Weights of a small masked image model: 48-pixel images.
Rows from block 1 of the decoder, named by matrix and row number. Rows with one number belong to one neuron. Each number is 500 + 50 x the weight over its row's rms, rounded and kept within 0 to 999. All counts start at 0. Numbers have three digits each. After the name is the row's rms in percent of the matrix's.
# fc1: MLP up (decoder.1.mlp.fc1.weight, 768x256), inputs 0-85
# fc2: MLP down (decoder.1.mlp.fc2.weight, 256x768, transposed), outputs 0-85
fc1.211 098:471559478452545487444500504454524429534549537529477506412552456519467458505436450478522596550459476559410478540499512539551464533444516478435527548418585514527549485522460487574546528478525597519552459590441445541489512539429483392540490482478493516504460528
fc2.211 106:516525471460431491429453480396567561487500465409458565492539474420540431518598555504582432507478523617583490506370428544480557532534445492536429475540452452580487493494553486530396483510503493520533543475504626395576396504551442514438491479469505494523408515
fc1.212 061:550476523523441563542437550489454559392489579490461518520494533522478465459534459572515563575625485501491515475540480558510456436546489502486569507443623464534561497467447498431465502583436530515465525547472387500441545590500472560548457533497410427466482556
fc2.212 071:535440538518467457533499532586607485542486510492609532491398528497534539434516543487480405428441523456474489519515522560474489516471420438390472505486428470528423462542546464472555478554513486527444499486646567493479435482388521482555523513610500514519546503
fc1.213 058:434477497528655526454454502512467511444524497482540510457481452573480512556503457514531634406469542532384504492482494528510492531474493478404479471509465459560517505460531510509568452485501544446574500556442454532529571518510481519528514547524514508439547558
fc2.213 057:578590481495379524550569474466574513533586497531498506557573557475601418512533503497511430609532483484579533571489540562585473445522480565508547474496629514469422425489576446507395526471458457471398466522565601407484373474474583494504527433524451509487479524
fc1.214 059:476433489451534578520548566524448507511533491512488401459496420517521534582515491599531519470527567527549476552430565486563456569577486488471522488534493498521469523519567426521487419424535457494499451459535352548571582519574568450583499407507544447394486534
fc2.214 066:498466471478512443519496559524581505475539654499407570459481523445526609476504455573482427459531407573492463454547556494486492515527519558599483533528432430453496498445550542417531436438565451503477474504339508483434496485387513557507506518527533513487564531
fc1.215 015:449492560604625464561530512427448548427492397555575518465525481565491533513484504500508581401528505490468554399541500485522549431549541538592479496466553532578571543543514442514455432566459563514413475453447491543526557407585470409588506560489546503534480469
fc2.215 017:501472461464479571482446552557505517546491457470489365517516468475584531534511468438444559474521550609539435537483481618510475521552499454467475496566492426521537508602649544418481547490517449387480505545446430534316527455453562509464559415513470426461519508
fc1.216 048:491576484464524466406456547414433455456517527566495539469490466521531541484427538538534615508384511454449569465484461432494544458408484516481442511564509504480545526490471385545568467519538551576470512499505539552435573555438467495454483505505523544471472448
fc2.216 049:538512465490504496492486397452472564439446503406390449489507535531521514455522538529475437537471383551458510491429508548593556405446517555503532475493488586565442609459562502547502453532502495511559475578478511476523537480552520556556486482471452491566515516
fc1.217 085:550501473530453536433460390470524508629489531414542519355492513522506423485507393543452537428444546503415534436491513517420496523443503546444495469529563508406475502510508545523512531467408526484413556467524487559503419454475495444597466527526513451512595489
fc2.217 088:491448499492484511429484523435495472510534478488570573482505499469500544504526531522420465493522382513462517554433372529514589506498482598550532531604394499514526379502536534545394568537538460479557451571465516457509557496503424527454481570432472504530438426
fc1.218 070:541399476564479508475526520529481449517430463469442435572513445484516485493503497428447555558553509542567538513503466421531566573497382515550458472521523497463496603529521503355479446603487597488541454416512595460499480483448597513525466506407525439391460548
fc2.218 080:457493487475525528564538529637466551550559469448471489496593488435480481533538437468498593588465560592518463588523551469567565533480520466454481490526494543431393533484443538482506490453470570467490471564538473435427417525505409496526518568513526400538493567
fc1.219 007:560538507497425545549501526454510529538449534477450495448446475418490635457537464487485469543490542510494517545444504447511447613503394540595456481461550573494620595564474426451532452495482549487395502601489526501498494471495438577574564539504522519451463519
fc2.219 008:558569518533523535522539567463318553558558499505466527474496520479484542519499505506481530488480502487585468385589531421431451432470521449476534599536524574475604525415513545434486581474546441418578506462486514495513488585471484446536513553488389566550498461
fc1.221 262:506485492490486522511518487443453355378516484461415478523425481485470484400505601475452421497594508529492513576496572509535514497496458512537577416516546433551561494442520558515563433500557421506496502532522440552564569530502429447496555525505501485511448407
fc2.221 198:481465514567557506556508585448527544524505465477452479560477539459428671544536474479514490390491489536591534426528502526532534511545517411533438510470470455572522475471541539454575521488464500474476475484481514376504518482598482498522592461455506593425570490
fc1.223 130:503517481441474463537457456500512505513493535561526555558490575369485367469509440577683486525552536507506450476498539529580338433525510420593494482515429578511564467499523447558594478489621483512440519457533477551470511486472504535550526494519580488502566518
fc2.223 134:527407472569430429404472439501514467473491538609460562469434517413584516407580584556529613584560428491402501492502531486395501411488475510543531497477425551495491523506500504542550516500464462541570521526505471561489525482508409458433488539533480506527464524
fc1.224 142:508501515432447548505486383506465525450522602497487466521545489556524509677535581521501481603563462404489549499503551494459618551501542508448524485533608548509448407480482532499627525449511493557564503459454496422390404477523421381517504461492523489460447492
fc2.224 161:576516513457501459487494559534604454568477470447498515458495464508519446502479522612524561456502469521446466483451526464484488419413480546494474465530490539519593553520558480486346465449459522557598515498493505559569467482479585519573462561536416479539443474
fc1.225 015:440525462440457523493520542487481560529547496473528481460492473471471497528522522518455499480473531474490553575539539468488580482500501492494460398513434563486495554405458594508506444558539470440531484479488558527528465476467526461560499554450556529495554540
fc2.225 020:496470505593501515498511508525505442443476454447587518429534472535523485559565496476464537588459461431452517543507560543509448482571537572572481511503640503573517582639438462515454506518502451504550490438591487506476508443569529565533458406554526468545472532
fc1.226 022:505522475597517556513566483478493487462532469437555496486443483394474548526397521449517564520457477521474473520371528470440468528524419503495505472437576496565546483498593470560468449463452515504544468490537434575505515474553436505534582515499474492433558517
fc2.226 025:465515520424444523529477549442502518550591535551488547500560531620538461482590456430521422433571552561552567462529567593523471493558573543446587513505524530460542485515512461498518553438476454468466546446493556437538417495473497436480521461493486490518509423
fc1.227 191:521489440442461505525512452513488502497471536493428592554569514564526454493452492478407469478558501562504413469534471500544507485450532567494541546512611510506428543457450510502526462457527605487488507488439483544421508477464480582438452451583536458521509513
fc2.227 187:481510535585543581482463508415480512471539484502482516494423499506423561493565421508522445471427499448549492524519494544466493537557509480456483477437450420508511517525441494532598466433536500476578487537489468370593539484583463464536590442521430582471500398
fc1.228 252:495487470478483534443562541495483570539444466498442536513528523458420463480437458540457691550528488472515529560398481458695454606543521511481524558553536467583452525467488479414445579633451491464498469490534476477493562502491481581593496462494514571495485551
fc2.228 222:508565516510556511502473443466521488557466544436509472435453488560450554588515493586458583583486361472596513524572446389497491481460509547574544467521446481478528562481436489488516533502527488541441470490598518477507534503509489518515479608476471560537478494
fc1.232 112:515499468568542494543495563457537443532551417450529508570498408470594485451562528523530525539499552569523504540581498455563452537572472501523509503561580441450479480517452489483608487564488533437534497524525535497547498442400491435574510498439570490594521478
fc2.232 124:500575484511518454669494603632476531524527544535511402506546492410457472526553464462389480511490532560506515516523519487561493444535513561482431493458511434474403487477491556409440448566472449496413464495513506533477432504504493437517477528559541425525466482
fc1.235 036:544486506502553510556491509451417518524434554461517484501406425549545478469542500422464540581526511444453599448414456450516546504534467466455493515481529418442513442488501440489453500450561496461486544482493454470533511466478467416489555463603548458541481487
fc2.235 033:506504570538372468491471546513436444542463577396433523460470510533549527556437556508501529497438534478420472566514538553503516526487457484620528476524478527556550503491454485496542440527559550569456483560518546580470482533470448520519416564534430506584404518
fc1.236 097:432524447489498457454568505552533436412510463488515420566410520465451469474552468509475506463611588491528587487448416485510529442426480570492481590477562564416488454449639506559491451394508491541535538461483487515546515394471538478459450580450640475530448477
fc2.236 096:468411414539415492486500590539517513488562527407534499558506511484542410494508447538478439510522478469509482452582518479556496478472511470467538506460465448456466498485503581571528460453524486520538515478440541461543581491480542588363476684485493554517498463
fc1.237 142:506481563502496476507514449491458491505420478522417542497549553446438495564500484495505367443539528488523553441464459586495530490541483476523465549466517493426442464551448519487696509470487519467450552507532485442477449520455574492476506458526558637472587499
fc2.237 154:489506516523582410528488515495490590457513571534547566452500508445471490501445491474502543521443535434452458516439530551466463519513542507487506454546620405468527457439473458599398504481496493542643494602451489569474529515545421562437450489475511496542543455
fc1.238 126:500562521507442497521488522473531518477550532531414507582540469475608522424526538430492512570538561425440431413497512479541526644509528444561526517522450421381441512519589562501562536467410543506515447490540400457407472531532424516523545502471423516554542451
fc2.238 155:479569481500482537468509496560508450538474640584543439546432512507488448424438526538464514450605514541606591570420549468504524584428472474508503509416464545521587522504543553409511564503475423573498491519529517490534452493477501537432438462512531419584498505
fc1.239 013:541495494553533502573459552481421484458560458513532517477503472538492500549580511454508506447530519490481587389516458434561576449535500467520488544541539486541506472595493428463497421608481587455438584420467589521532483485515514486548477438459515464462487505
fc2.239 015:467526450511547585584508455625493518484533540474596372506513494466542523522536529487492570493587514491480362504462473509567559567489515417473453434525491493486513454548571482568604433456379513513401436528542461567433471414552596534503519459611573540505519473
fc1.240 142:451551527511497537505508413538520470476486468546427534576640562507595535498579503471488491527531457516528443436568403468456514523494519427487485557496388449435458562497491463487539485468511605512400500486598504509509499499377508502395498462419530445464472485
fc2.240 158:510511473574482576499451444386538463459506481522554505495572503544479430439501513513575435460530394479539457501419446520417514437576467425496402488495510568453471430461499559531466432553503467438508476534414524542533506547503561454580511523471471495484476435
fc1.241 109:630589456542494529511522449507442518494592450479497541471561530475506538440521539466416489447544514436630462500561455399575469553530448441447463529509557516527444517572503547492573446498551538536520477506445465487575491476460497413407467474563550464420540525
fc2.241 127:509451516462471556459499581517571497510543534494412580463460482392488532591443502578488525493576448548478511600575524483546470462580524503471441478477453489537419514487551496433376386507587443514550490495479502545485514501488446523535597509404522487535521436
fc1.243 264:464511524491462478501571560533440611513505426505510465434356491517464421443456481513558506557467461433595468552441448527561475482484442524443506519512574474447540558485474442537567501449541516496495486501466470601518483511520448517605470527384498393563492538
fc2.243 208:490526497566558581404475437525504528477484495585615557499477481607416382450553590533411463529537525565544578457541384502559412569526512509378525531550505623487462474534569486412483493542523547478462526566629516457486452496502480562490495458492487374471509472
fc1.245 026:418484498504466484442569480546435483447457437526518351348549470522532419539488511433534487499515446473512578484488399418480536533503434541539529568508443546459524521586488451504449476465440596516367509498535437489524408535543536405554454490478518472519456519
fc2.245 032:524348451496550570555512458566500542492453445426444436534496442448489540470552525426487600510638557617494470577580478538546498511554534476470520461559530529546465443587521461541483485495531518495620448508403501465397577475426461633507611515489529378494497505
fc1.246 060:472521466470456359501528352445476465445538451531492499488557533462563523382530577533394471505555525523385539584520528494499532451407556503428581508517583566572433552468519498446521479521441537493507527551540513568493554494524515439508522520504502484557518526
fc2.246 070:453511453508597458453564544561405372502510522451505558462440537520579583559495564569444448513518456526494443446522526466500552486443551477461560495505502485536465487512458533558462565474576420527464518438479548416624482475482475497432477614423469535537441438
fc1.248 158:487548561501496501488501561451562568594536501518474519545481442519499406452484524499424464441445563568439434482509541612584443509455548502399561512554442476540483545457531527466519502520467435482428476500530515524497615541538495379469500468533536422455381512
fc2.248 180:533504508502418498468498459516446467429459597490579559498483531495433465500566423511477558410503529505505542446461478484497542552469524427459630508470555519350521480500496501469497490501555538479616504537391474418530540513510369425495485523489492531443525509
fc1.251 147:540479463430424482498439473478479462483562518494521555477436461508505499465497621577488538487530479431570466550469474518550494550486510435494521482494477529509526510480570460510485491548466500558422508459508450466548526512523595515500478519515420521589517535
fc2.251 157:571403496429439497497508442491428522536425496551555576528514458558507450568538534478536536562489506587562563533446552504553468537539553555506592500454537485499467526468484519569481578481531592500545533491535489578543439524480515421467575403519488470398491458
fc1.252 107:470599459525464440505515551505485444584587520424487605413477464468558549507471522527590495533437421562521583526493498541475541522452492525511501511478536616541568544504376482486471442462443472552520535656511505522470522523518506483441443527463572510436414475
fc2.252 119:543481497437368480459458344527479544449438523405468497469480479485497477480487501556511509604496569471547513412550524494516475448475446512515501525533463583493513471535488440474512468492494450613609527499532589524577606490480464517564481551569477576637503514
fc1.253 012:416479502504496496549479544561456465451490440467530524422423503473552466543439432533571453444519475470503471451570478395526527449467525471461514548491381492476487513528412624548446480452474488400443531518538462430494485542510528526520451539511508469468568465
fc2.253 015:489473506397463522397465451427536571507530485524473494511533508488465570492497484544513525579581449385620493538486508590519541530588445513532520494481646542476508484492530487448498575471506473511548474493483520525493595483586452484503496384432441502434514414
fc1.254 005:448466411465452523513458556575506533510489453505466420388535449522491435460551530451520570545549420537565495603586473436547501550525429595479509510504528483505506542516525536479535456542484550526528480551548439387407572493540516513520457505569484498537497460
fc2.254 006:464518549453515449649470400472545592485490553383470550533510510486532570542521498483397451543553535524423476449495528550436448497549487400541531423510436546550509471464524504476477458476551499539472546484413546514551498397602491505558481564425524525433475590
fc1.255 171:517456500567511440519541542502490520530492596436409609554576459396532442530507491660521563611447613510482485407482531499523418499509541540494563469446534549479542594496410469504366524520494485486467507491521526467543496435531431598481508506468379487514475458
fc2.255 193:454544509509461489593510572471558452568411480497513544538531583439473590430529520482555465431523583484537553517470543515466469405561515472476520524458521544470552487511522524426560466537477542473484536520558533387488404475480559552461546620513461463468511521
fc1.256 005:515575586612469548487484446471474488520515426565505509454483480477554480537482550462433500503595442616459492523561515501516512406575442492602452521509519556567451518488614569493455470536463481429387553410550512466445531424614523474457536538480539507481510469
fc2.256 006:508591562438518403514518541523579456457459493427483475414543534524479532500478392420469570461473527475519468407403560588446529539501591483464524533466508526491555529514512530423525543563465432462474452509422519482460546528546500553518424467504532573505582544
fc1.258 092:460421577519704479491479438524532509500490516563485496520441533520502496478423512523481509517424573511494488477566475554535476505448451459435476486505575488504452450503447448517515503493555511480526493482539538506577513495496513502474487519589494524442473491
fc2.258 092:502615479507349451478451570492451466519494458473501536491567492512507577488555491541468468469481450538508489486434511594550479479611493473466456506564558478523489458497470485523465477564545453415513481517492363527436421503453467594433521500434507468445494538
fc1.259 028:416496506556467457571568501460507527471512468485482448467484535390478497518472529516545455521631534487458520432518451432531556485575441532569512551541531491508474539485543522471489486415515370566520482655457445500451526464574570535504434531433419514568536469
fc2.259 036:510495478477484379502516451440543515509483565457585487483489433447467621526481411539510626445691513462495491504405495432459475569554508487499527468501517489533447501505509494464445427441567515501516527441427628475468475481492432440550572471575508566448594414