A small masked image model, trained from scratch.
Training: muon at rate 0.038, 10900 steps.
Rows from block 6 of the encoder of a small masked image model, named by matrix and row number. Rows with one number belong to one neuron. Each number is 500 + 25 x the weight over its row's rms, rounded and kept within 0 to 999. All counts start at 0. Numbers have three digits each.
After each neuron's rows are labels from the 100 images, of 14976, where the neuron reaches its highest value: "responds to" is what is common among them. Only what is clearly more common there than usual is listed. The data: microscope photos of single blood and bone marrow cells. In brackets: how many of the 100, against the usual share in percent.
# fc1: MLP up (encoder.blocks.6.mlp.fc1.weight, 576x192), inputs 96-191
# fc2: MLP down (encoder.blocks.6.mlp.fc2.weight, 192x576, transposed), outputs 96-191

fc1.232:520542512505511497565495498510518490459502502516485492455484475498489512482490508498502496536502532515605485485483493501504532519516495468483513519520483464503495510510497483510516495513481508518513520506508500516518576478536499486521495505517516498538499494481485487483496453519518526524
fc2.232:489458508471447499455491503508482517511504509503523503563509532492494449492485484501495508442499490505412515513503500496509463474479490563527476500501509538512490508502506502506470490463517469511463497487487527490495451509487505494499446497484472501488511528519516510531508553508473522493
responds to: cell type: segmented neutrophil (42 vs 20); cell type: artefact (25 vs 9.8)

fc1.512:489514543494492495476507491512531478479477489499531477461531456522484493551507495495549497510459514464501481508457517476474479459508518516502520447498506525533483512486500487538485479500476482475476514444552493508478497531500512487531566511473461464478527468499491541483469519513484498504
fc2.512:497492500474512553547516516518484527501495512505447515571481536534524518532533482499513493518503482498423509477502505489504446502519499477529497505487512411495479498502535500515490529488524479475462510507507511510505509485487502496502515487518520483506480488451533435555519482464498503482
responds to: smear: peripheral blood (78 vs 16.2); cell type: lymphocyte (36 vs 15.3)

fc1.407:515489496523502475438486505490505497509466492519511484511454476579498558504514506506476473488512517516469500491509518515479499496484498560502490513479475487522493479508515515499512514543504548494492489515486517511507504541592519521477493529496487508491482483564503525500526488516491489480
fc2.407:507484480501515513566501484502513491508504505511490493511536511418531426528485480496531520507468501510530511491518453498503474517534505487496495501493498500505492504495477523496465506419497463518521505518504478497501499463455498469534528505506515487490504503448531498456473546484527509542
responds to: smear: peripheral blood (100 vs 16.2)

fc1.3:485455491496474516470539512493488464483503471520510527454504515503487481495478507470494513522475502520497496501488506496512536463477482475515513506484489528501487462497511490480487506517537505501488572508502509491477538512453537504497526464509519488525451503446511510502490514528481509564
fc2.3:502530474507554518551494517515509523521501510454445477505497506516518567480494477523489489509480491500531487504495531460503474529511506521511506503523516450493515492511497492475559489487507474489509508468516467488500482517523482488499420502481450501505509501525508487520482485483504503488
responds to: cell type: erythroblast (36 vs 14.3)

fc1.22:533486476506489528488535483514497481504520469500501483497535502481525474485519518507518478523502512539495468503478485478504465550508526508479502508510478498504466486501525496489504511475478488492477518563477507504496499527498538460532511492524509501480498510462494520455492471527545484481
fc2.22:489515508496507509485490549505496502489491509482475510504519535450472551514503473511510505481508495501477488500480536484500467458492487480521528491519512472488530486497504497492494514484510471489487508462498512491510452510517481485503456482507459518501507518540505470496475524483474509506
responds to: cell type: artefact (26 vs 9.8)

fc1.91:501545504474493485650489491506481525499512500493513494452452489498512467510505502507512496490471502486544493493514504502492517522499503541524499491489501495507525506508472492510502513504466404502533501491471504495501435473466495517510518499501524503526487497485480517485483574515490497496
fc2.91:508434503512512511385501500497511459524499487517516497535529496529485509481499501488498503525521502504476489497491505506499486481483511453475502509485503502476496500501504526503485489518512560494487500506502493516513595514537502490481513505501488505492511507528493494529523464485497492509
responds to: smear: peripheral blood (96 vs 16.2)

fc1.553:496474479486510522402500493510501450485498503501523488556505490489523533512494497508508506458493498492530487469488515502494493488508512444519514472520501490499492516530499489519508498498500530505490504502496493505498561530566508501499510488489476483491508512454517518465504504484528537510
fc2.553:487512508492530468607495485511500549517489500530480505427511500541485506498486481512504502516501494504486497463506508460502484522490499545503482495482520522494526501494507505491488494486506450510500503507499528505492433467489499512505500504500488482509488484512513479551495491517500465522
responds to: cell type: lymphocyte (48 vs 15.3)

fc1.125:513505508501506456481513527513443511488489536528505483500508488482524536512542523543523529483499498445466464496533531486464507477511473514510512458513511486487490517512496516521493524536476508472449495482504527512508529563431562479538527480525486513476501501485478532527500511511493526466
fc2.125:503508459508467539523501487499512514524522519479491516498479530517523443494530461495496502521499500522526498479533454488503469512509491469502508483487498497510503496522540489507480490479495466488555494531532496484506451454581476478486481513461460509515472515522514462475521477456490505516
responds to: cell type: artefact (25 vs 9.8)

fc1.110:502426506488505515464503481506515483485513492472496491463524522448496529478484507492495519551506495487474506487497500517499476476475498497511498519493524505506509503502494511495472497552491420484502493529483539502501499502562517486501473484497501499491493520525483495509498593509498494484
fc2.110:496571475516509500523546521501515511480492497499530505526484515537505492513511491495519494453497495516486537362504469438498519522534517523512527495505504500514503488495514449488505487439504548544466492479508471506504484495473485471558517497494515517500483482461503491503470458491537526529
responds to: smear: peripheral blood (100 vs 16.2); cell type: segmented neutrophil (46 vs 20)

fc1.14:507543500509517491492496521486480516504491500506513507537618532485484487503508472510499492490532489517511508494525518499495531504491504535512520493499496493519500500505517509504531498604496346496543492494500512506508532543441529509493514492499526464474484503498482477493479534529469506488
fc2.14:489480495505499501508478486505515514483504487487523501476367472514506472498494535489472486521471516495474499451515469523499466473526492479497488501515510517512511474498504499504485496435507648495467503492499509516497473470540491499506495526498498514512497516519508482469510482519538488494
responds to: cell type: segmented neutrophil (48 vs 20); smear: peripheral blood (46 vs 16.2)

fc1.510:537503483472508526490488485502498492521439535485508507482492492544486519518520524483522502490530519505509525500487428535465475527532519511516515516491488509495515549476484522518475503470476502505483458492483504481519483493495468491498528528465498475489496440496525474480518477507479484494
fc2.510:486509512513556509527528522501502493484512499475445501504483518496515480491493492476486485560479496495487481494533558477513501472470508512497506499519474508511482457508527496499539502533524501504538502481510446490503504503510513511528461476521489509497498498492530482556464482443495516503
responds to: smear: peripheral blood (100 vs 16.2); cell type: platelet (32 vs 1.1)

fc1.372:488524491492480497563508493488491517492500498478504490499496480508508467501502487503480471498496490518503483455477470489505528491506509518517496496525489507504508479507482502485478493509506722494530516518482510517504478526518487482518509492488515500538494520509502506491501519477492513507
fc2.372:515494494498537533438500499509491500500495513482504513494507528500503530515493511526499524479489491506497506389495492516507453550521488471511496497502498479526492509503500506486491500465495326520507500493515487484495503455514503509526484510520509507504506505496506511506513491530518490522
responds to: smear: peripheral blood (71 vs 16.2)

fc1.480:506526516516498489367478529530491520499500501500499497504410506462512524490517517504491499494520508507535495423480514505511479545494501466555509502515518487507499502514534511490494500532510500496461517505478492496522515548528490489518479519489509517501509503509502490492518427524504514496
fc2.480:495479475498491515604538510482483518483486480488502507509548489538501482520489489497513495483500471499460482390507448503488505435492509558453462498533511515482539488495490500498500473451499505514516506485492525514513491483495508507479526510499484477466499504504500515518502547474492503549
responds to: cell type: segmented neutrophil (49 vs 20); smear: peripheral blood (45 vs 16.2)

fc1.285:504506484514505482435491528516492509523480506502496487485480496514485523497509492521479500477492497482687496475494483515504511478493488542499486518480535486517499513528512514505509502559486371509483498514501498498530536542503494521495513507496492501488488500522473504521523456520497507495
fc2.285:492478529510501486604500495487516499488510489500513496539483498491518409505486504482502501527493483502353491472516491476488485501508500535509487500535502534498509484502503509495479482474506624531473495497496484502509466492531499463498519499500492514505503507511511536494476533518501532533
responds to: cell type: segmented neutrophil (52 vs 20)

fc1.503:495471469450526514572455516486536504538452553503499520491526494554499520499518554477500504475500514495485466508562500487466481485527493514515523485505475539496523517458482517514467499510492467481534464488502463519552490474505468476524534488460522490555524502490509479479493525485512512519
fc2.503:511560517511489508483519491505506491486524481493435496524466527440522497479494485520486518559484469474479485495490525498521498482503483488475529508497480469496528468522545480505544500500492505510510496484536459487482531550539512515497429512532450544484476499532518467534476428467491489486
responds to: smear: peripheral blood (100 vs 16.2); cell type: platelet (62 vs 1.1)

fc1.341:524511499527485507507522464507470501467493513509457501563523537501538532472503498516497474516515529518488522509508485493523483501513491475502495526497516507520460457487498467541534499471468461492504495543514510488488487472525519482498536499459503450461489516440485536519485503519545515506
fc2.341:507491506478526516506469553481534474526515504517477532492522522439477475507541494485528509489491492489471509512531531503488454529481501495536529515519498438500521538516515532475438513497525499484491494483527460510516471563524493489510442506490495492497486483551522429490470497483458507475
responds to: cell type: artefact (27 vs 9.8)

fc1.193:503569522509500463458463526511495496510511535510519476507482489485525509476500492503511491496480514493575496479501506508512553526510477458531487471511490508525491489502484504512513506506465392493489512478512480484508491500487507490513529507491532515499482518478488518463498490507518519484
fc2.193:497428511477489527529527472490487488510485500489502500513481494514469438508502510520486494492513496508427489466497473513509446494496507575479490505510499487502492522499488509504518483504503582509495493517482518508503506491529500522476464510491481484497501482532502496521513518511478499526
responds to: cell type: segmented neutrophil (45 vs 20)

fc1.223:491486512533505528555515480508485445505481501501490498542502534440479460546475502482519510497448515510490520506527494507510437473488497458536509495490480527493483493517526495492465502503527441482484526441522504490466547445506506464478493469490486496482507510488534454505463536462501512546
fc2.223:509534522487545486476479507511518500517508499503480515469520514538514545496522472513532512530522479492502494477528465509501524526495497531512497503552495483507502493495512486508520494497501490488583507493512498497508448560502500523533465502513511498501492506471493417495489501452509434498
responds to: smear: peripheral blood (46 vs 16.2); cell type: lymphocyte (39 vs 15.3)

fc1.173:496580509491492479487494503494482502479513475505514500527435505433488449535472510495498504473490487517526494502508500507493464480513519564522507494517516472502491481518483496512499492548510396503522500484470501520539527537551507493501518516491484503482513526484480507474491510506476505461
fc2.173:504481514493496515508488500506497519507503512484526502492494518491507480498500520506491507483506509507472512424491496493508490506504498482498502501487503486507495501505511497506493513500503536490472504499505508505508457539452505502506444501504519511514507508517506549474509403466488515510
responds to: cell type: segmented neutrophil (93 vs 20); smear: peripheral blood (64 vs 16.2)

fc1.156:506505506495495535338506510512486506501507514503481516485480496473539509520484531509503500504470513515478510436499499505487459500497517489508494504519538513521510531505508534497491490508502487531487483485493533488507456505486495506484466528505489510493480512524515489545504440544538509472
fc2.156:499527494507503470595486521490495504511489511487520492511492485531484481474513457498508498490573494493493475429507528495509518483504510533514515510479500470459492489493498489492526496478505532498514508530495467517512527504509510453486548499508488482527513479496517483475505557420456493531
responds to: cell type: segmented neutrophil (46 vs 20)

fc1.230:497518519495475527476500522509473445528475500476513517538484497480459506534492492536441511497493485512462457509439527523527493493500483478518541529533527493513484513473500517539476499495484460490496477526459495534531472499494501450484506479526463501464518526466472520454503565494498518508
fc2.230:499508500513513464525511488506514479479501507486458492470477485539505435491499535478519509513490527500532524460525458465499501552516507538497499493464496487527506464490483510493505499486499515480525495478511477500493542532536506528540423507484505528498515499547554495558524439507481530482
responds to: smear: peripheral blood (97 vs 16.2); cell type: segmented neutrophil (67 vs 20)

fc1.188:526482483496487499443501497497501529502501493498500487518453482520496476517502498478496467481484501509525500492478507519495488479510511491484494495487483504497490487491496528497501527478513489479486517486469476506498477538644466495503510508505514525501511487542507503499497459482493468467
fc2.188:494501496524514511541521496505497491506502502513458506460576500499520482523496484501555509475493487504470513480496483478508477455491507533491492502534504476501523495505495497501473479496500502542494498491499517486498531503404493499517516500515495503500506492448498501524488553517502556520
responds to: smear: peripheral blood (99 vs 16.2)

fc1.241:506498479490493487450484507495511509523512500488505512547530495489503535522481537499501492480499511507468498467497492513502537501497491484506495498521527485502494532509488525492494506493518347527495496529497499483526522510410479488499478508474507501487511525540512480548484448489499513512
fc2.241:498492530516525507549519509498494499482507496529525481444485500547495501480512437475510493487515464491500517424519516491494453476508479517499511509505494511508516472506530463506505491507512598510462508465513503506496464548544509511485541494499526502501488466508509507512491529526507512494
responds to: cell type: segmented neutrophil (55 vs 20); smear: peripheral blood (44 vs 16.2)

fc1.95:506466494517518485603509505495510523504504503498479507511427486505529472478507498511506507495487501496527499500519475481509499479501510478514493502492490513512517513505506516507471503478488422528488516486518507470458460482479495500482528492486500501510497497518496528538502508503519530507
fc2.95:489495481503465505473486506497509510501501490524504495500546503483491521487478486495505505550501488507478511439474473490498509498496493546464502498492498480473488486503491482500534499529498594511544499529504496509504583512523484491490505495494467497507504496496466515475516444473486495505
responds to: cell type: artefact (46 vs 9.8)

fc1.465:513459544493499526513485498498497484507513508511501510508521501515507501500502518472509506481482502491400522494496538535505491530489487488507497498516508492484518499494484507498503499486499376515519532511499498485495491475475488499486495495498502497484491493502504487505490516502497498505
fc2.465:500512445500514463493522505490497498509505507524512493487491481503487500505499481504501506499518492498564492389513508494498505461497508502513487507505498497506495488505518487520473512499494622488431501493494488507504518571498505523507522502504516510510496490493500482547479503508484506512
responds to: smear: peripheral blood (100 vs 16.2)

fc1.116:482533518480499504602475532506463487479476501466502496488422513481489529493503519483486511495531515520431497447505531488504506527486521473503514504522514530477492469471496474499518491467504439485457547515474484506552540540531485506469494493480498491479499504461488514494499480462513498501
fc2.116:502488514485494471482511491503524512501508490484467506526542496504498494490535516511512489496516510522512497252511497504505487491469503510510481500527505479490486503515502528489495497545502512487497498493516505510492503479501489484519540497521478483481494486471487505503488523510505479534
responds to: smear: peripheral blood (100 vs 16.2); cell type: platelet (36 vs 1.1)

fc1.575:497493519515457453488487524483482498532475491472487540518525502511533526509493464486492532494466479476511524514510481482494465443523522503523500482494495499532512524486512496510463501458508472484473527513509492471478587509485537555498506540493494551491510486480516498483485461524514489531
fc2.575:498493477483544556525517481515517499482488497531496473491472521503467460482504526525503462488527513523494492476499525533520520574485474496489510503522496492474500474517492488504557501534505527484514507504480525517524417511523484439510505467512514469482495527530496501516508550484474501466
responds to: smear: peripheral blood (96 vs 16.2)

fc1.33:488492511500546493462490495493508469497502499519507503479504517467503523504475512529482518489511490499505490470518466500497466545491480459524483510523498516534492470494511509483496496477510520497479513459507501492502552459389495497513472507496478501493507524500494475475507622480460491519
fc2.33:508528518503434519509505515507498512506495486475559510505454527550485511491518468523473508460507523510511502415503485504500573495498526545486515501523491491492495526498487481494500498514480508513511501507487514532504479497602516471486526502510490481480475502500504519477494447553526476473
responds to: cell type: segmented neutrophil (58 vs 20)

fc1.28:508545522506509494458498528487507534482493480520489524485509532490515513521464534514516465510502496502481476500527528468502489466500515472486486490489466487509495479514519508489508516597551398532494514515507493523543514478481505516515497504548488487535476509500487489490504576498512530519
fc2.28:503464465506463479552489477486487456498503501486565507493466528510487443519535485494490509506457495492512506505486482527495482494493483551492508497512511474463505509492497506493519510436484559486513514467497506475498486519542506506483513497484505491503530493484499496509547450499509518443
responds to: cell type: segmented neutrophil (50 vs 20)

fc1.164:524501490462488501536494501491515555473442530504471498463541546575495510499512542458497508510498499498486518507504496521505481522523513537531521491492527501516534527477507516529479500484514507480509483484492518502535474547567460524494528508439495483496516437476533461500515462538479471488
fc2.164:504503497519540524496518508486481477498507491504433495522451500424515494493486488504510487567484498503504475545469531499513465494488472481516504503504497523503507450506516501501534507494506496513558504483510491499489521435508499489502502496498485523479495512516503520555496511453512503504
responds to: smear: peripheral blood (100 vs 16.2); cell type: platelet (39 vs 1.1)

fc1.361:529500490505501506424513517495495537513489494531487499547483498507443530491555467477477504508534472460472519495525504498494525523519514514505523517502473458502514505525516505524492507467500470453463433523505478511534513484536520483530521480504485544497483471484479489478511522490481503532
fc2.361:498476534498511512570515489508475439507484546465497524452509471524590497489479492517526504524491522525504448502540499509488513476486454510479488482502507537489462501510509498496502510529510514479563490515523498507499488520455499523476488520485454447491482504491549475543494497482501462502
responds to: smear: peripheral blood (100 vs 16.2)